{"train_examples": 184686, "time_shift_ms": 50, "n_mels": 64, "input": "log_mel", "encoder_norm_position": "pre", "encoder_inner_norm": true, "decoder_activation": "reglu", "decoder_head_dim": 16, "decoder_bias": "none", "decoder_inner_norm": false, "learning_rate": 0.0016, "beta1": 0.9, "max_precond_dim": 1536, "one_sided": false}
Rows from block 5 of the audio encoder, named by matrix and row number. Rows with one number belong to one neuron. Each number is 128 + 24 x the weight over its row's rms, rounded and kept within 0 to 255. All counts start at 0. After the name is the row's rms in percent of the matrix's.
# fc1: MLP up (encoder.blocks.5.mlp.fc1.weight, 1024x256), inputs 172-214
# fc2: MLP down (encoder.blocks.5.mlp.fc2.weight, 256x1024, transposed), outputs 172-214
fc1.99 096 [112 137 133 150 130 133 172  99 119 162 117 125 139 123 126 177 112 170 189  76 157  75 119 138 113 113 145 142 126 117 116 142 128 145 129 146 130 111 123 123 119 135 125]
fc1.100 114 [145 173 158 123 158 114 105 122 105 134  97 156 147 173 142 147 140 109 161 136 110 100  86 162 109 108 122 163 164 122 130 148 124  98 131 103 130 126 150 150 158 158 181]
fc1.101 085 [139 142 152 115 153 148 122 135 110 108 181 138 166  94  97 141 165 110 173 165 171 146 141 149 126 107 127 170 149  77  82 166 153 130 157 143 153 126 110 150 120 130 130]
fc1.102 098 [126  99 106  96 110 130 128 123 142 120 133 115 117 144 127 140 112 104 116  74 127 179 116 158  93 197 106 148 138 135 176 106 112 141 125 131 143 122  85 130 203 107  92]
fc1.103 083 [151 165  97 105 142 198 120 156 129 173  72 132  90 107  73 139 139  93 109 153 156 125 100 142 122 114 151 141 129 129 156 150 109 159 108 143 109 107 104 118 121 128 125]
fc1.104 129 [ 88 104 131 140 133 114 142 113 126 132 121 110 157 115  94 125 143 134 176 143 138 156 139 103 172 153  94 118 140 114 126 141 137 139 124 101 144 113 106 162 138 137  54]
fc1.105 093 [112 114 133 151 103 160 113 138 114 156 146 117 131 126 141 148 153 107 171 145 118 160 104 128 156 161 175 112 123 112 111 177 118  94 156 108  84 145 135 109 138 118 120]
fc1.106 101 [125 106 112 167 128 111 112 140  95 128 113 126 115 148 161 133 160 132 111 166 137 132 170 157 117 167 121 108 127 113 107 132 133 144 139 130 122 115 108 109 133 141 139]
fc1.107 106 [147 127 139 149  97 147 101 122 109 110  93 124 150 111 127 139 124 182 139 193 160 170 132  99 124 123 116 128 132 126 124 135  97 104 123  75 130 144 131  76 170 142 136]
fc1.108 102 [115  94 147  90 176 142 104 118 132 173  99 126 167 103 139 103 123 135 129 127  99 127 130  90 100 136 151 130 131 139 105 118 111 144 157  51 150 132 112 168 115 146 139]
fc1.109 101 [138 128 130 143 130 145 150 155 130 137 108 123 201 100 112 121  99  99 143 139 150 168 115 136 156 126 142  84 103 145 129 132 137 113 114 126 136 101  83 100  97 125 158]
fc1.110 092 [166 128 153 134 169 125 102 130 133 121  82 130 134 164 143 143 139  98 139 155 168 121 128 100 104 112 126 124  78  99 115 121 103 143 113 144 129 159 146 115 190 144 108]
fc1.111 112 [130 122 125  88 131 133 123 148  92 129 131 172 163 173 103 108 126 123 107  98 126 146 117 126  70 198  92 122 157 116 129 161 127 131 126 165  95 103 136 126 108 114 129]
fc1.112 094 [152 107 174 141 128 156 121 168 157  74 104 137 146 118 100 112 130 109 107 151 145 129 136 118 125 132 179 112 119 154 121  89 122 109 102 134 127 128 151 134 130  90 137]
fc1.113 092 [108  70 139 108 170 129 130 103  96 153 151 143 135 113 131 152 136 166 109 157  98 163  87  89 131 120 166 100 131 134 114  88 137 139 135 158 114 135 161 120 132  95 116]
fc1.114 084 [131 159 146  86 142 104 124 149  72 114 131 158 138 120 125 140 104 166 143  99  84 119  92 126 135  68 130 152 110 116 125 128 146 161 179 132  98 137 136 114 117 107 110]
fc1.115 101 [134 148 114 120 100 142 111 132 147 126 114 133 157 135 126 157 158 137 164 142 129 121  69 121 156 133 120 127 122  95 114 159 129 158 172 161 131  87 128 125 138  96 164]
fc1.116 108 [136 100 141 133 124 155 127 134 159 169  99 134 147 177 139 130 124 164 119 120 154 157 142 128 109 127 158 138  98 143 100  93 111 131 107 121 128 111 155 106 163 103 133]
fc1.117 101 [137 119 157 141 115 148  69 150 128 138 147 126 143 138 116 130 129 132 165 132 128 164 110 161 172 148  95 108 130 147  75 145 179 142 136 108 127 117 120 126 146 135 171]
fc1.118 100 [118  99 118 119  98 135 119 166 181 143 125 149 117 104 134 118 132 152 106 165 112 144  74 148 163 137 145  80 143 123 117 145 127 119 160 138  71 160 125 149 132 105 107]
fc1.119 087 [126 101 161 132 155 159 126 109 135  97 130 121 135 127 129 151 109 101 140 121 150 177 183 114  91  98 114 111 138 118  84 154  58 118 144 169 104 132 121  98  99 121 128]
fc1.120 102 [157 141 163 150 139 112 149 134 138 111  93 168 158 139  85 120 111 162 137 116 114 133  98 134 104 164  79 134 182 125 123 138 116 143 101 151 164 160 138  71 136 151  82]
fc1.121 105 [145 161  95 112 146 125 110 139 167 114  59 105 120 107 145 155 139 129 142 142 135  81  94 126 127  89 150 172 118 108 108 110 113 127 150 102 114 101 139 157  95  97 113]
fc1.122 104 [108 100 114 177 173 129 146  97 123 155 108 117 156  83 108  47 121 148 101 117 137 114 111 128 117 169 170 115 182 112 122 108 121 128 158 123 150 146 106 105 120 126 154]
fc1.123 090 [117  82 173 170 109 109 125  75 156 197 118 175 139 100  92 127 159 118 147 105  97 128 125 129 115 138  91 152 130 109 164 131 112 154 126 104 124 166 137 108 107  95 170]
fc1.124 097 [149 138 158 112 168 144 113 134 109 114 142 155 120  98 103 155 126 166 119 119  97 136 148 119 130 107 116 104 154 161 107 171 145 115 137 120 174 145 161 110 103 109  79]
fc1.125 108 [130  76 122 168 101 146 104 151 120 163 139  90 161 112 123 161 126 132 162  98 117 142 157 117 169 129 106 105  97 102 146 112 122 139 152 166 123 117 125 165 119 126 108]
fc1.126 105 [104 109 107  90 137 135 102  86 113  90 131 136 114 116 119 148 142 132 148 141 167 124 138  84 132 121 128 134 149  92 119 130  90 111 108 177 100 149  83 106 144 125 170]
fc1.127 111 [161 130 104  92 170 131 133 116 151 122 138 109  85 122 143 121  90 109 199 108 118 132 155 114 143 119 143 120 154 139 108 134 195 131 146 171 110  81 129 121 135  53 125]
fc1.128 105 [136 153 124 130 114 143 140 120 189 157 148 112  87 124 150 140 136 114 118 164 134 133  90  95 132 122 137 144 129 107 108 192 107 125 156  94 131 116 135 136 136 126 181]
fc1.129 113 [145 137 125 173 118 195 151 129 125  78 132  93 123 176 102 141 138 126 127 139 212 134 138 137 148 153 168 166 133 137 103 125 102 116 123 102 151 134 135 125 109 144 134]
fc1.130 095 [120 132  71 134 148 185 123 132 127 113  82 112 141 134 107  84 148 138 129 112 126 119 141 118  94 117 122 125 173 165 155 111  93 132 132 123 151 143 154 121 118 139 140]
fc1.131 104 [133  90 150 134 144 145 161 109 151 156 163 133 157 145 140 131 168 102 136 147  85 161 161 123 124 149 139 164 157  83  96 204 141 134 116 135 126  97 145 105 155 175 158]
fc1.132 104 [139 137 104 126 129 135 141 126 194 116 129 122  89 136 103  99 142 138 104 142 166 140 106 140 110 108 112 100 149 102 117 173 122 118 108 167 153 165 105 118 170  99 119]
fc1.133 120 [131 167 112 125 101 154 137 120 104 139 118 158 143 157  96  97 129 135 160 142 141 190 153 123 135 135 126 153 113 117  90 104  67 146 104 111 105 162 130 117 171 135 111]
fc1.134 098 [ 96 106 158 131  94 126 133 158 114 133 112 151 122 115  97 127 164  91 140 123 109  65 108 110 118  97 150 144 162  91 113 131 160  94 154 151 156 132 123 119 140 128 135]
fc1.135 113 [123 153 151 104 154 119 119 163 161 124 170 143 145 136 127 119 147 150 121 168 114 142 171 161  97 111 129  94 135 153 131 131 134 162 171 132 161 125 161 110 115 125 125]
fc1.136 100 [112  91  94  97 149 116 131  95  84  87 134 116 119  99 127 150 140 162 134  80  97 106 117 106 142 117 154 175 146  99 156 161 160  73 121 159 115 177 139 119 170 128 139]
fc1.137 107 [123 143 175 131 130 135 117  94 121 157  79 150 152 141 144 114 137 149 128 132 141 124  89 136  86 150 145 134 151 139 105 111 197 108  94 115 112 108 152 120 137 129  57]
fc1.138 109 [116 123 182 132 159 168 167 115 131 127  91 117 169 142 141 162 138 175 129 133 154 136 109 139 106  81 137 139 119 121 133 155 133 118 128 181 102 172 178 149 145 160 103]
fc1.139 097 [153 137 115 128 157 162 130 115 138 145 149  86 116 133 139 166 106 114 150 144 113 103 105 161 120 106 139 121 125 114 192 147 111 137 189 131 148 115 167  55 134 117 102]
fc1.140 104 [180 105 162 142 103 156 133 146 140 137 133 118 143 123 128 146  99 132 142 126 172 158  78 201 132 132 135 113 130  85 120 128 147  93 159 148  90  93 143 128 134 147 111]
fc1.141 092 [ 98  99 122 112 175 107 211 169 128 143 139 135 160 127  97 148 140 115  99 126  96 153 112 118 157 178 160 117 197 113 124 135 118 123 117 156 125 122 152 133 125 122 166]
fc1.142 090 [139 125 131 139 157 139 111 107  94 127 132 132 130  86 167 103  88 159 127  95 127 100 142  98 140  87 151 146 123 132 194 133 107 112  95 144 144 135 112 128 123 118 154]
fc1.143 102 [166 130 149 114 112  84  92 130 143 141 116 146 128 130 171 148 107 103 145 113 120 173 162 144 121 147 130 150 142 146 119 148 116 105  81 120 136 105 167 129 127 145 101]
fc1.144 098 [125 147 142 173 109 105 103 125  60  83 162 125 114 118 104 145 165 133 111 117  93 131 101 153 136  71 156 108 148 122 109 107 114 182 129  97  89 155 107 134 111 133 178]
fc1.145 108 [145 106 138 137  95 134 127 116 127 142 113 183  96 154 126 113 113 135 173 143 153 117  95 126 113 148 139 102  99 164 148 139 140 148 149 105 144 119 150 126 126  56 138]
fc1.146 102 [141 173 143 116 117 129 167 121 120 125 115 121 164  93 138 154 124 110 166 109  85 106 117 165 122 152 136 122 146 100 116 134 138 118 146 128 146 120  90 140 128 146 142]
fc1.147 093 [112 117 121 122 108 129 118 123 152 182  97 106 128 102 150 129  86 147 113 119 118 122 119 128 155 122 107 124 137 144 135 105 117 140 155 119 121 103 136 132 111 106 127]
fc1.148 101 [168 134 191 133 136 180  65 108 122 126 134 124 119 152 142 129 126 160 159  83 164  77 110 122 156 150 121 108 153 141 116 117 129 140 133 100 163 139 107 124 139  98 159]
fc1.149 099 [138  85 169 119 119 139 111 194 108 136 107 105 164 142 108  91 164 136 132 128 173 120  99 102 189 154 120 106 153 162 165 142 122 102 163 154 140 122 142 129  97 147 100]
fc1.150 102 [170 145 134 143 134 203 159 153  98 126  70 149 152 130 162 134 122 131 146 112 129 109 114 164 165  87 172 138 124 119 145 113 130 112 175 107 133 127 127 118  89  95 129]
fc1.151 106 [142  64 116  91 180 106 112 152 141 144 118  99 138 154  85 119 174 100 120 121  94 145 146 115 121 126 204 137 115 137 109 117 115 166 173 129 151 107 142 138 127 146  87]
fc1.152 105 [169 111 150 155 154 161 104 116 120 125 156  77 101 155 144 136 125 152 134 119 129 173 152 143 149 138 132 143 107 114  88 125 113 105 140 104 145 148 120 102 172  93 126]
fc1.153 111 [145 131  96 105 149 146 117  96 145 134  88 134 138  88 159 134 129 122 166 148 112 131 154  99 122 128 124 145  87  88 140 122 128 106 114 126 110 121 100 121 144 122 140]
fc1.154 091 [129 115 139  65 155 112 117 134 135 107 100 121 113 141 146 133 118 105  77  71  96 143 138 101 101  91 125 154 116 120 119 103 126 124 102 166 126 149 112 104 133 120 153]
fc1.155 104 [138 122 126 149 130 110 101 126 161  99 135  60 140 166 129  84 158 133 170 108 153 113  73 127 103 131 149 135 110 126 158 118 135 101 167 104 119 118 109 127 144 153 157]
fc1.156 112 [160 120 127 160 156  93  97 102 127 138 147 120 149 153 153 123  88 120 127 129 133 119 130 116 114 138 168 157 115 122 132 148 148 112 123 101 150 133 153 138 134 159 106]
fc1.157 091 [137 181 108 112 143 110  92 136 185 183  86 135 135 107 126 148  80  91 104 156 127  90 115  76 147 131 173 104 146 121 148 117 163 114 144 144 142 134 111  91  80 153 131]
fc1.158 090 [133 126 111 124 111  98 131 145 114 140 166 112 114 159 172 137 174 139 126  96 181 161 136  85 109 111 131 173 154 110 100 140  80 151 122  94 149 146 127 103 148 173  90]
fc1.159 114 [146  94 138 158 147 153 123  82  89 124 113 155 114 110 152 162 124 103 169 104 113  99 160 134 134 122 102  93 118  97 151 162 129 132 127  96 114 119 161 162 116 124 157]
fc1.160 098 [121 112  97  76 113 164  96 152 125  98  78 156 103 146  79 101 170 124 100 128 172 125 151 133 142 139 115  72 136 117 111 129 110 147 171 170 180 176 141 141 111 134 120]
fc1.161 094 [114 154 127 117  82 107 117 146 109 131 119 134  86 166 126 112 135 151 117  91 147 132 138 111 155 126 122 154 138 112 111 122 115 140  98 159 125 105  92 109 138 153 166]
fc1.162 100 [130  74 108 125 107 114 149  93 128 168 120 149 163 148 174 111 144 133 146 121 116 105 191 133 157 127 146 136 128 142 136 149 130 135 139 174 115 107  85 137 143 113 119]
fc1.163 100 [142 128 102  99 122 144 126  68 130 145 143 108 115 130  75  91 117 125 144 129 117 123  99 153 173  99 100 160 146 106 131 140 115 105 122 140 200 106 164  93 145 156 135]
fc1.164 097 [ 97 158 104 113  91 115 140 143 125 153 151 162 168 119 120 121 141 164 131 122  98 155 139 175 127 120 136 136 140  92 180 150 135 151 141 159 166  95 192  78 130 138 121]
fc1.165 107 [104 103 111 117 114  81 146 164 112 185 115  86  88 130 109 125 112 103 132 119 124 155 112 110 115 149 135 137 148 139 110 113 135 154 133 157 132 122 133 139 129 151  73]
fc1.166 093 [ 91 147 109 140 134  78 123 116 116 115 115 149 140  97 104 119 155 127  97 146  92 137 127 126 147 117 150  77 122 108 110 159 100 131 121 103 154 151 116 144 124 127 165]
fc1.167 088 [120 128 128 113 151 154 132 133 110 122 132 134 137 136 127 137 121 162 127 173 145 107 131 132  97 149 156 132  81 148 103  91 129 165 141 122  98 151 141 133 156 144 131]
fc1.168 104 [116 111 118  93  89 121 129 136 146 129 112 106 130 141 104 112  98 111 103 115 144  69 154 149 126 150 107 106  90 162 130 101  98 141 166 156 119 153 170 120  80 104 191]
fc1.169 095 [148  96 173 167 144  67 138 112 140 107 128 158 110 147 160 176 104 126 112 130 170 102  87 129 133 130 111 124 145 152 141 165 112 103 168 125 141 142  90  58 129  99 125]
fc1.170 094 [114 117 121 168 103 172 136 170 135 164 132  78 135 113 118 131  83 143 120 125 133 123 164 111 111 112 121 158 132 117 105 152 135  99 187 150  94 126 131  99 149 124 135]
fc1.171 103 [148 120  99  96 125 125 154 127 135 147 142 123 108 106 124 181 124 118 114  95 141  84 135 172 106 115 129 160 172 119 145 133 134 193 108 142 137 128 120 144 126 127  86]
fc1.172 098 [114 137  89 134 121 117 134 121 125 141 153 160  94 126 159 156 148 126 108 128 157 113 186 121 104 111 117 130 162  97  95 116 105 123  95 157 106 137 116 137 126 143 145]
fc1.173 102 [150 143 106 160 142 136 145  99 113  86 131 125 125 164 125 136 133 106 153 160  92 135  94 136  92 158 135 154  99 112 131 135 113 146 135 117 121 112 130 140  93 111  71]
fc2.99 095 [136 136 109 152 105 118  91 125 131 147 182  80 130 134 123 162  97  96 109 115 131 161 142 132 141 131 113 108 145  55 139 154 133 150  89 160 146 146 141 102 108 141 144]
fc2.100 111 [167 120 152 109 128 126  95 131 126 123 140 123 128 135 137 122 146 155  84 154 156 168 148 161 143  68 166 105 161 146 144 135 123 141 144 177 103  99 133 137 122 139 124]
fc2.101 079 [ 75 135 144 163 126 135 173 141  84 104 120 136 117 131 124 129 131 122  86 134 113 126 146 111 162 137 136 135 105 133  89 138  81 131 130 121 139 112 128 121 133 159 103]
fc2.102 106 [136 181 121 125 163 122 140 106 118 104  98 144 134 107 134 157 114 134 166 134 137  91  79 129 128 112 175 108 116 117  90 141 170 157  97 108 123  91 120 136 167 128  99]
fc2.103 086 [140 132 146 113 105 112 163 119 135 139 186 158 183 121 166  88 130 135 122  99 151 142 163 127 127 148 128 100 124 115 102 124 153 132 128 135  98 126 138 101 119 190 197]
fc2.104 118 [ 78 102 147 144 118 116 157 134  98  90 139 126 148  62 149 143 132 153 144 114 143 132 116 110  91 165 131 119 169  92 156  99 100 115 149 131  92  97 137 119  87 128 104]
fc2.105 093 [151 148 118 115 116 130 165  76 150 112 158 134 130 163 134 131 109 126 144 169 117 177 111 101 186 126 101 147 150 119  98 145 145 130 166 123 132 151 151 161 132 127 132]
fc2.106 096 [141 148 142 113 145 152 158 143 143 146 133 184  67  85 112 104 162 145 141 180 134 146 130 127 127 113 120 162 161  90 129 104 107 152 122 121 155 164 152  95  99 114  97]
fc2.107 103 [131 157 149 125 112 124 144 159 123  96 144 110 156 142  75  92 146 146 139 120 147 102 121  86 127 130 121 137  98 137 144 144 130 132 130 143 103 114 167 162  88 110 140]
fc2.108 101 [136 135 109 130 121 135 158  86  89  88 128 118 157 173 138 120  98  84 100 111  91 122 119 103 138  99  88 150 111 142 143 131 143  90 120 136 118 137 141 148  90 110 167]
fc2.109 099 [122 144 151 151 121 141 148 104  93 145 107  97  87  90 122 103 164 112 127 147 116 145  93 112 163 165 168 127 120 111 103 146 123 118 161 108 134 151 141 145 154 142 136]
fc2.110 096 [117 111 146  99 132 114 141 158 107 150 118 140 166 135 102 105 116 169 145 101 137 136 151 152 146  88 141 163 158 109 161 135 135 129  90 102 127 110 143 132  88 131 144]
fc2.111 108 [ 91 115 104 103 154 135 124 130 104 141 136  50 142 136 155 109 125 140 159 137 107  74 110  98 107 133 126 117 101 159 146  68 111  68 193 137 111 140 127 157 120 124  93]
fc2.112 094 [127 124 124  90 126 142 104 148  94 124 124 167 156 116 136  82 138 129 113 120 123 131 152 109  71 137  84  99 184 124 147 143 127 146 159 115 122 173 127 174 147 132 122]
fc2.113 088 [162 112 163 106 129  92 138 133 121 150 142 152 143 120 151  95  99 161 101 128 146 124 136 125 152 149 114 147 121 127 102 115 145 170 183 148 130 107 142 154 151 152 130]
fc2.114 084 [153  84 110 134 161 130 145 111 122 147 100  98 125 127 161 129  98 154 129 124 139 145 176 142 141 155 114 129 151 137 124 150 158 134 137 129 137 107 107 116 143 155 149]
fc2.115 101 [128 154 139 170  88 130 162 108 117 179 126  98  74 153 139 120 134 131  99 114 130 147 128 132 125 148 140 105 119 114 142 106 127  91 152  79 118  99 127 122 107 118  73]
fc2.116 106 [129 158 143 135 146 101 104 115  84 127 123  77 148 116 167 145 127  92 121 128 136  98 133 157  89  88 191 162 117 130 101 165 133 107  90 159  85 117 161 150 131  95 180]
fc2.117 105 [162 125 115 119 163 150 124 113 133 109 156 114 102 127 122 147 146  68 112 114 206 128 111 118 130 121 130  96 127 110  92 120 106 125 129 137 121 137 158 129 147 105 152]
fc2.118 103 [145 146 157 112 152 173 158 162 144 119 133  93 147 113 132 104 111  63 155 138 120 108 100 142 131 122 106 135 140 154 116 110 161 123 172 133 135  68 104 133 121 155 136]
fc2.119 085 [152 160 142 129  84  87  81 186 147 121 135 136 132 109 130 114 168 129 143 109 136 121 162 132 152 100 126 100  83 131 122 146 116 111  95 136 163 142 165 151 147 160 145]
fc2.120 101 [102 100 164 105 163  92 142 115  94 145 123 128 122 108 160 152 141 109 123 114 121  92 105  96 130 130 153 128  95 102 125  78 122 148 161 125 103 135 126 149 128 115 136]
fc2.121 107 [136 131 106 100 113 102  84  92 143 142 162 159 116 133  97  86 173  83 145 131  91 111 119 104  92 133 151 176 104 126 135 139 147 136 125 172 139 122 129 114 175 109 103]
fc2.122 104 [143 100 163 163 141 128 105 136 147 136 153  98 103 153 117 138  91  98 143 145 152 137 144 118 106 142 149 151 100 120 143 124 163 132 111 136 117 178  88 117 146 154  96]
fc2.123 086 [144 133 122  96 122 168 145 120 121 122  72 124 152 138 127 101 104 112  91 103 106 152 162 105 113 137 172 114 105 105  50 118  83 128 109 156 121 106 132 158 105 141 134]
fc2.124 096 [152 107 128 141 109 129 127  97 146 121 153 150 109 144 153 120 189 184 101 163 165 142 104 130 128  87 129 110 123 138 154 133  93 129 129 120 106 111 156 101 101 135 116]
fc2.125 108 [116 140 120 100 119 116 119 128 126 127 168  99 110 150 122 148 145 145 109 131 115 124  80 154 129 167 101  89 126 129 128 130 143 142 136 100 152 144 133 116 132 123 125]
fc2.126 100 [111 109 118 121 109 115 138 171 134  84 118 136 111  72 175 111 127 137 178 129 139  94 164 113  82 111 119 157 124 124  95 128 117 107  81 113 154 152 136 175 153 139 100]
fc2.127 114 [126 109 131 158 143 160 139 112 125  87 161 121 123 127 139 144 131 149 114 123 142 136 137 184  64  89 120 118 163  86 141 139 144  99 116 129 142 118 126 157 109 148 119]
fc2.128 106 [150  88 141 132 178 140 143 120 156  84 145 111 114 120 131 106 131 126 135 114 159 111 106 119 137 127 103  98 173 143 161 172 128 154 132 141  80 139 111 161 110  98 118]
fc2.129 109 [149 125  99 140 123 154 128 133 115 121 158 154 141 132 136 125 102 146 112 127 156 120 166  75 138 155 138 113  84 126  99 164 131 125 113 134  93 165 165 121 125 121 148]
fc2.130 090 [147 113 132 129 115 124 151 161 102 114 174 126 169 122 106 135 121 129 146 127 150  91 127 197 108 132 177 151 128 171 148 139 158 108 135 148 169 108  94 141 124 100 138]
fc2.131 103 [115 100 142 177 149  91 163  73  76 150  90 148 142 126 108 108  99 120 102 112 125 130 131 130 116 113 113 138 118 130 162 125 108 114 124 149  57 108 122 106  99 114 110]
fc2.132 103 [157 126 128 105 147  96 111 134  88 141 143 134 177 135 136 160 126 103 119 115  91 133 119 125  96 117  94 156  90 164 127 104 168 149 135 147 174 145 127 102 110 121 111]
fc2.133 119 [114 125 146 149 160 186 145 131 127 108 153 103 107  99 132  91 149 142 157 107 142  98 135 158 119 111  95 116 139 141 150 137  61 162 150 118 113 115 174 160 119 116 175]
fc2.134 109 [141 145 106  99 133 140 108  55 120  87 129 157  99 118  76 134 137 135 109 149 124 142 147 127 108  99 165 131 100 121 201 150 122 139 123 114 156 101 173 148  94 118 138]
fc2.135 108 [147  98 131 132  73 109 141 114 169 152 131 115 126 117 149 141 131 169 110 134  95 126 125 137 131 127 171 134  86 123 144 110 136 119 107 120 156 106 129 156 150  64 119]
fc2.136 102 [ 70 107 131 147 133 122  80 147 136 127 161 125 135 200  95  97 126 113 120 130 108 137 140  95 130 109 143 133 102 157 141 151 130 159 158 109 108  81 103 108 135 112 189]
fc2.137 108 [130 142  98 165 171 148 149 132 116 136 125 134 124 131 176 152 153 137  92 118 118 112 113 135 162  60 161  67 100 161 133 127 155 134 160 114  84 137 145 123 106 123 142]
fc2.138 111 [139 125 147 136 137 113 162 116  87 112 139  43 100 116 121 165 108 155 117 130 106 112 128 140 149 182 143  95 116 133 134 126 105 158 115 162 142 147 140 129 148 107 125]
fc2.139 100 [ 98 125 138 116 155 143 122  99 107 122  81 109 127 114 130  75 144 118  87 126 131 126 146 108 102 165 108 112 136 163  97 110 113 121 106 152 107 135  91 107 116 149 130]
fc2.140 100 [105 156 114 129 129 165 124 111 108 106 168 198 109 102 140  99 136 137 117 123 106 105 131 159 107 145  87 128 140 126 103 138  97 142  93 126 195 114 144 131 139 133 136]
fc2.141 098 [126 116 155  99 117 163  96  87 135  70 173 101 132 101 126 130 129 144 114 116 163 136 121  90 115 121 133 126 127  78 141 115 118 135 102 152 134 156 132 173 116 106  92]
fc2.142 088 [ 94 147  96 114 100 152 124 137 157 158 125  96 145 154 151 140 130 122  93 100 130 145  84 153 139  91  63 147 146 152 104 144 149 129  87 155 145 184 125 183 130  85  74]
fc2.143 099 [115 133 120  96 144 100 143 141 125 101 151 119 101 169  71 146 111 141 120  84 122  93 113 128  94  67 155 126 118 108 168 120 135 116 127  88 148 165 130  97 215 157 118]
fc2.144 100 [137 100 101  90 120 164 121 153 167 152 130 139 151 176 113 119 102 154 153 110 133  97 106 142 160 116 110 180 152 174 143 157 115 111 126 126 131 112 106 143 194  73 143]
fc2.145 099 [120 118  89 142 136 183 115 187 147 122 147 145 127  95 134 170 122 139 170 140 122 170 133  88 142 174 124 110  74 151 129 111  76 103 149 126  97 194 136  91 107 113  94]
fc2.146 104 [129 124 152 125 103 137 118 133  95 137  91 146 130 111 114  98  66  97 175 108 147 132 140 168 138  93 107 140 127 143  95 103 111 103 102 127 123 148 102 151 100 103 184]
fc2.147 097 [147 137 137 111  95 136 110 173 140 101 126 125 117  76 114 104 149 153 123 106 167 118  45 159  86 100 140 124  94 117 159 131 158 138 142 149 115 172 131 120 113 146 139]
fc2.148 097 [123 154 152 112 131 110 113 134 142 161  95 107 124 122 168 123 125 124  82  98  89 125 125 115 113 128 127 145  86 119 130 145 105 144 143 175 129 122 101 108 122 143 146]
fc2.149 093 [145 171  99 174 145 169 155  89 138 108 134 178 126 148 126 136 173 107 123  80 107 134 149 120 104 104 125 134 117 112 163 125 105 183 120 135 127 144 110 142 160 124 166]
fc2.150 106 [120 153 152 150 119 146 102 129 118 120 126 161  90 153 131 132  88 131 126 158 123 125 170 136 124 144 143 114 111 131 121 121 146 145 125  88 131 137 135 153 105 116 111]
fc2.151 106 [141 151 125 145 105 173 147 121 138 134 120  97 105 173  87 124 113 135 115 105 165 161 146 125 113 158 125 115 145 128 158 137 174  74 118 163 147 110 126 100 132 142 127]
fc2.152 103 [106 131 108 136 136 128 127 150 101 100 139 147 111 166 109 161 136 152 173  76 151 129 142 113 140 129 157 110 127 131 150  76 163 148 123 112 126 151 146 159 118 140 128]
fc2.153 106 [ 98 162  85  98 106 154 137 119 101 166 115 125 109 151 132 122 112  94 105 135 112 117 170 174 138 130 124 106 128 118 132 146 103 111 143 107 108 171  94 114 139 128 150]
fc2.154 093 [164 140 106 141 128 101 127 108  96 153 117 145 184 155 129 146 122 138 152 125  66 144 137 137 121 118 146 167 102 151  79 141 122 129 121 140 162 102 114 139 110 127 159]
fc2.155 105 [137  91 151 132 138 156 132 116 142 146 121 125 141  94 117 131 122 161 157 124  81 108 136 107 164 142  94 141 115 111 121 100 107  94 137 148  92 141 170 117 117 168  96]
fc2.156 118 [ 85 133 108 104 122 150 167 151 102 109 155 125 158 122 129 114 150 129 172 124  99 122 145 144 117 114 171 135 114 154 163 143 111 112  98 118 131 101 137 100 127 133 107]
fc2.157 089 [151 165 146 143 143 129 129 122 127 102 102 167 155  92 110 135 131 112 109 139 128 126 106  74 102 110 108 157 132 152  89 122 126 125 135 108  88 179 110 132  97 119 131]
fc2.158 088 [104  89  58 179 127 129 140 168 163 133 101  98 106 136 107 108 138 146 117  98 115 100 130 140 126 151 116 143 154 106 176 153 178 164 114 142 152 114 158 113  93 142 135]
fc2.159 119 [127 119 113 148  80 155  97  62 142 128  89 147 121 121 129 128 115 112 119 148 118 109 152 146 122 110 167 148 136  67 100  98 147 121 104 133 134 140 138 110 101 120 115]
fc2.160 095 [136 126 111 116 114 117 102 116 138 146 126  93 139  82 125 137  98 141 138 143 140 155  88 128 161 139 129 156 144 124  91 120 146 108 130 133 139 123 124 115 133 117 171]
fc2.161 096 [135  72 131  71 165 151 119 104 113 140 106 117 136 141 132 104 108 101 171 139 103 123 183 161 157 110 145  98 120 153  95 111 136  69 161  85 118 111 134 192 130 178 151]
fc2.162 095 [ 81 111 149 132 107 116 129  97 140  84 156 117 141  90 120 153 135 106 123 138  84 112 146 110 128 124 101 156 139 136 140 124 103 122 145  93 137  99 109 152 144 103 128]
fc2.163 100 [110 124 137  92 162 140 147 165 117 114 103 110 118 109  83  79  91 111 137 100 144 141 104  96 109 193 156  86 119  99 134 122 109 122 139 120 164 126  97 134 135 161 144]
fc2.164 102 [168 123 150 146 118 127 178 108 162  94 144  86 130  94 104  91  85 134 157 112 126 148 164 147 143 149 127 119 173 141  77 143 138 155  83 127 139  89 148 105 129 183 106]
fc2.165 106 [132 146  99 151 102 113 153 169 139 108 199 124  81 117 111 140 129 139 131 116 138  88 164 156 132 161 124 110 165 115 149 111 148 138 140 107 125 127 142 105 158 163 148]
fc2.166 094 [154  79 130 130 103 102 163 103 141 143 129 129 146 116 123 143 127 154  84 132  71 164 159 120 133 108 140 104  72 101 133  96 104 119 122 129 117 114 168 125 124 117 109]
fc2.167 083 [117 151 156 125 149 104 119 132  75 105  98 110 113 150 135 135  93 148 131 119 160 179 134  90 155 140  87 114  99 118 102 171 121 120 118 171 151  87 135 138 105 124 144]
fc2.168 100 [132 146  85 107 161 116  82 115 133 140 106 157 148 101  95 116  60 148 109 110  77 151 101 157 172  98 126 109 119  98 153 146 153 134  93 104 150 107 137 152 138 122  86]
fc2.169 105 [126  94 123 141 111 157  86 112 132 138 127 145 108 122 103 111 124 135 125 121 102 138 146  78 152 113  88 158 131  96 119 124 142 138 101 118  91 110 157 100 136 158 164]
fc2.170 101 [153 165 141 133 106 100 125  91 162 105 104 138 109 112 150 121 149  87 160 115 175  94  85 116 153 107  78 100 138 161 146 103 146 128 131 124 148 106 132 148 129 136 111]
fc2.171 112 [108 139 164 187 146 145 143 131 148  82 110 149 155 130 148 157  88 104 142 117 146 161 120 116 164 119 151 134 121 101 152 100 117  71 146 101 159 120 166 134 178 124 102]
fc2.172 101 [113 107 120 125 136  81 118 140 121 143 117  76 136 142  95 100 134  65 112 130 138 141 141 114 169 109 144 144 163  80 157 158 136 109 138 101 152 156 131 172 129 146 101]
fc2.173 096 [140 119 174 128 140 123 140 146 118 116 134  98 115 128 137 119 115 121 123 119  96 147 132  84  97 130 129 125 109 170 141  92 118 155 119 138 130 143 162  97 164 129 132]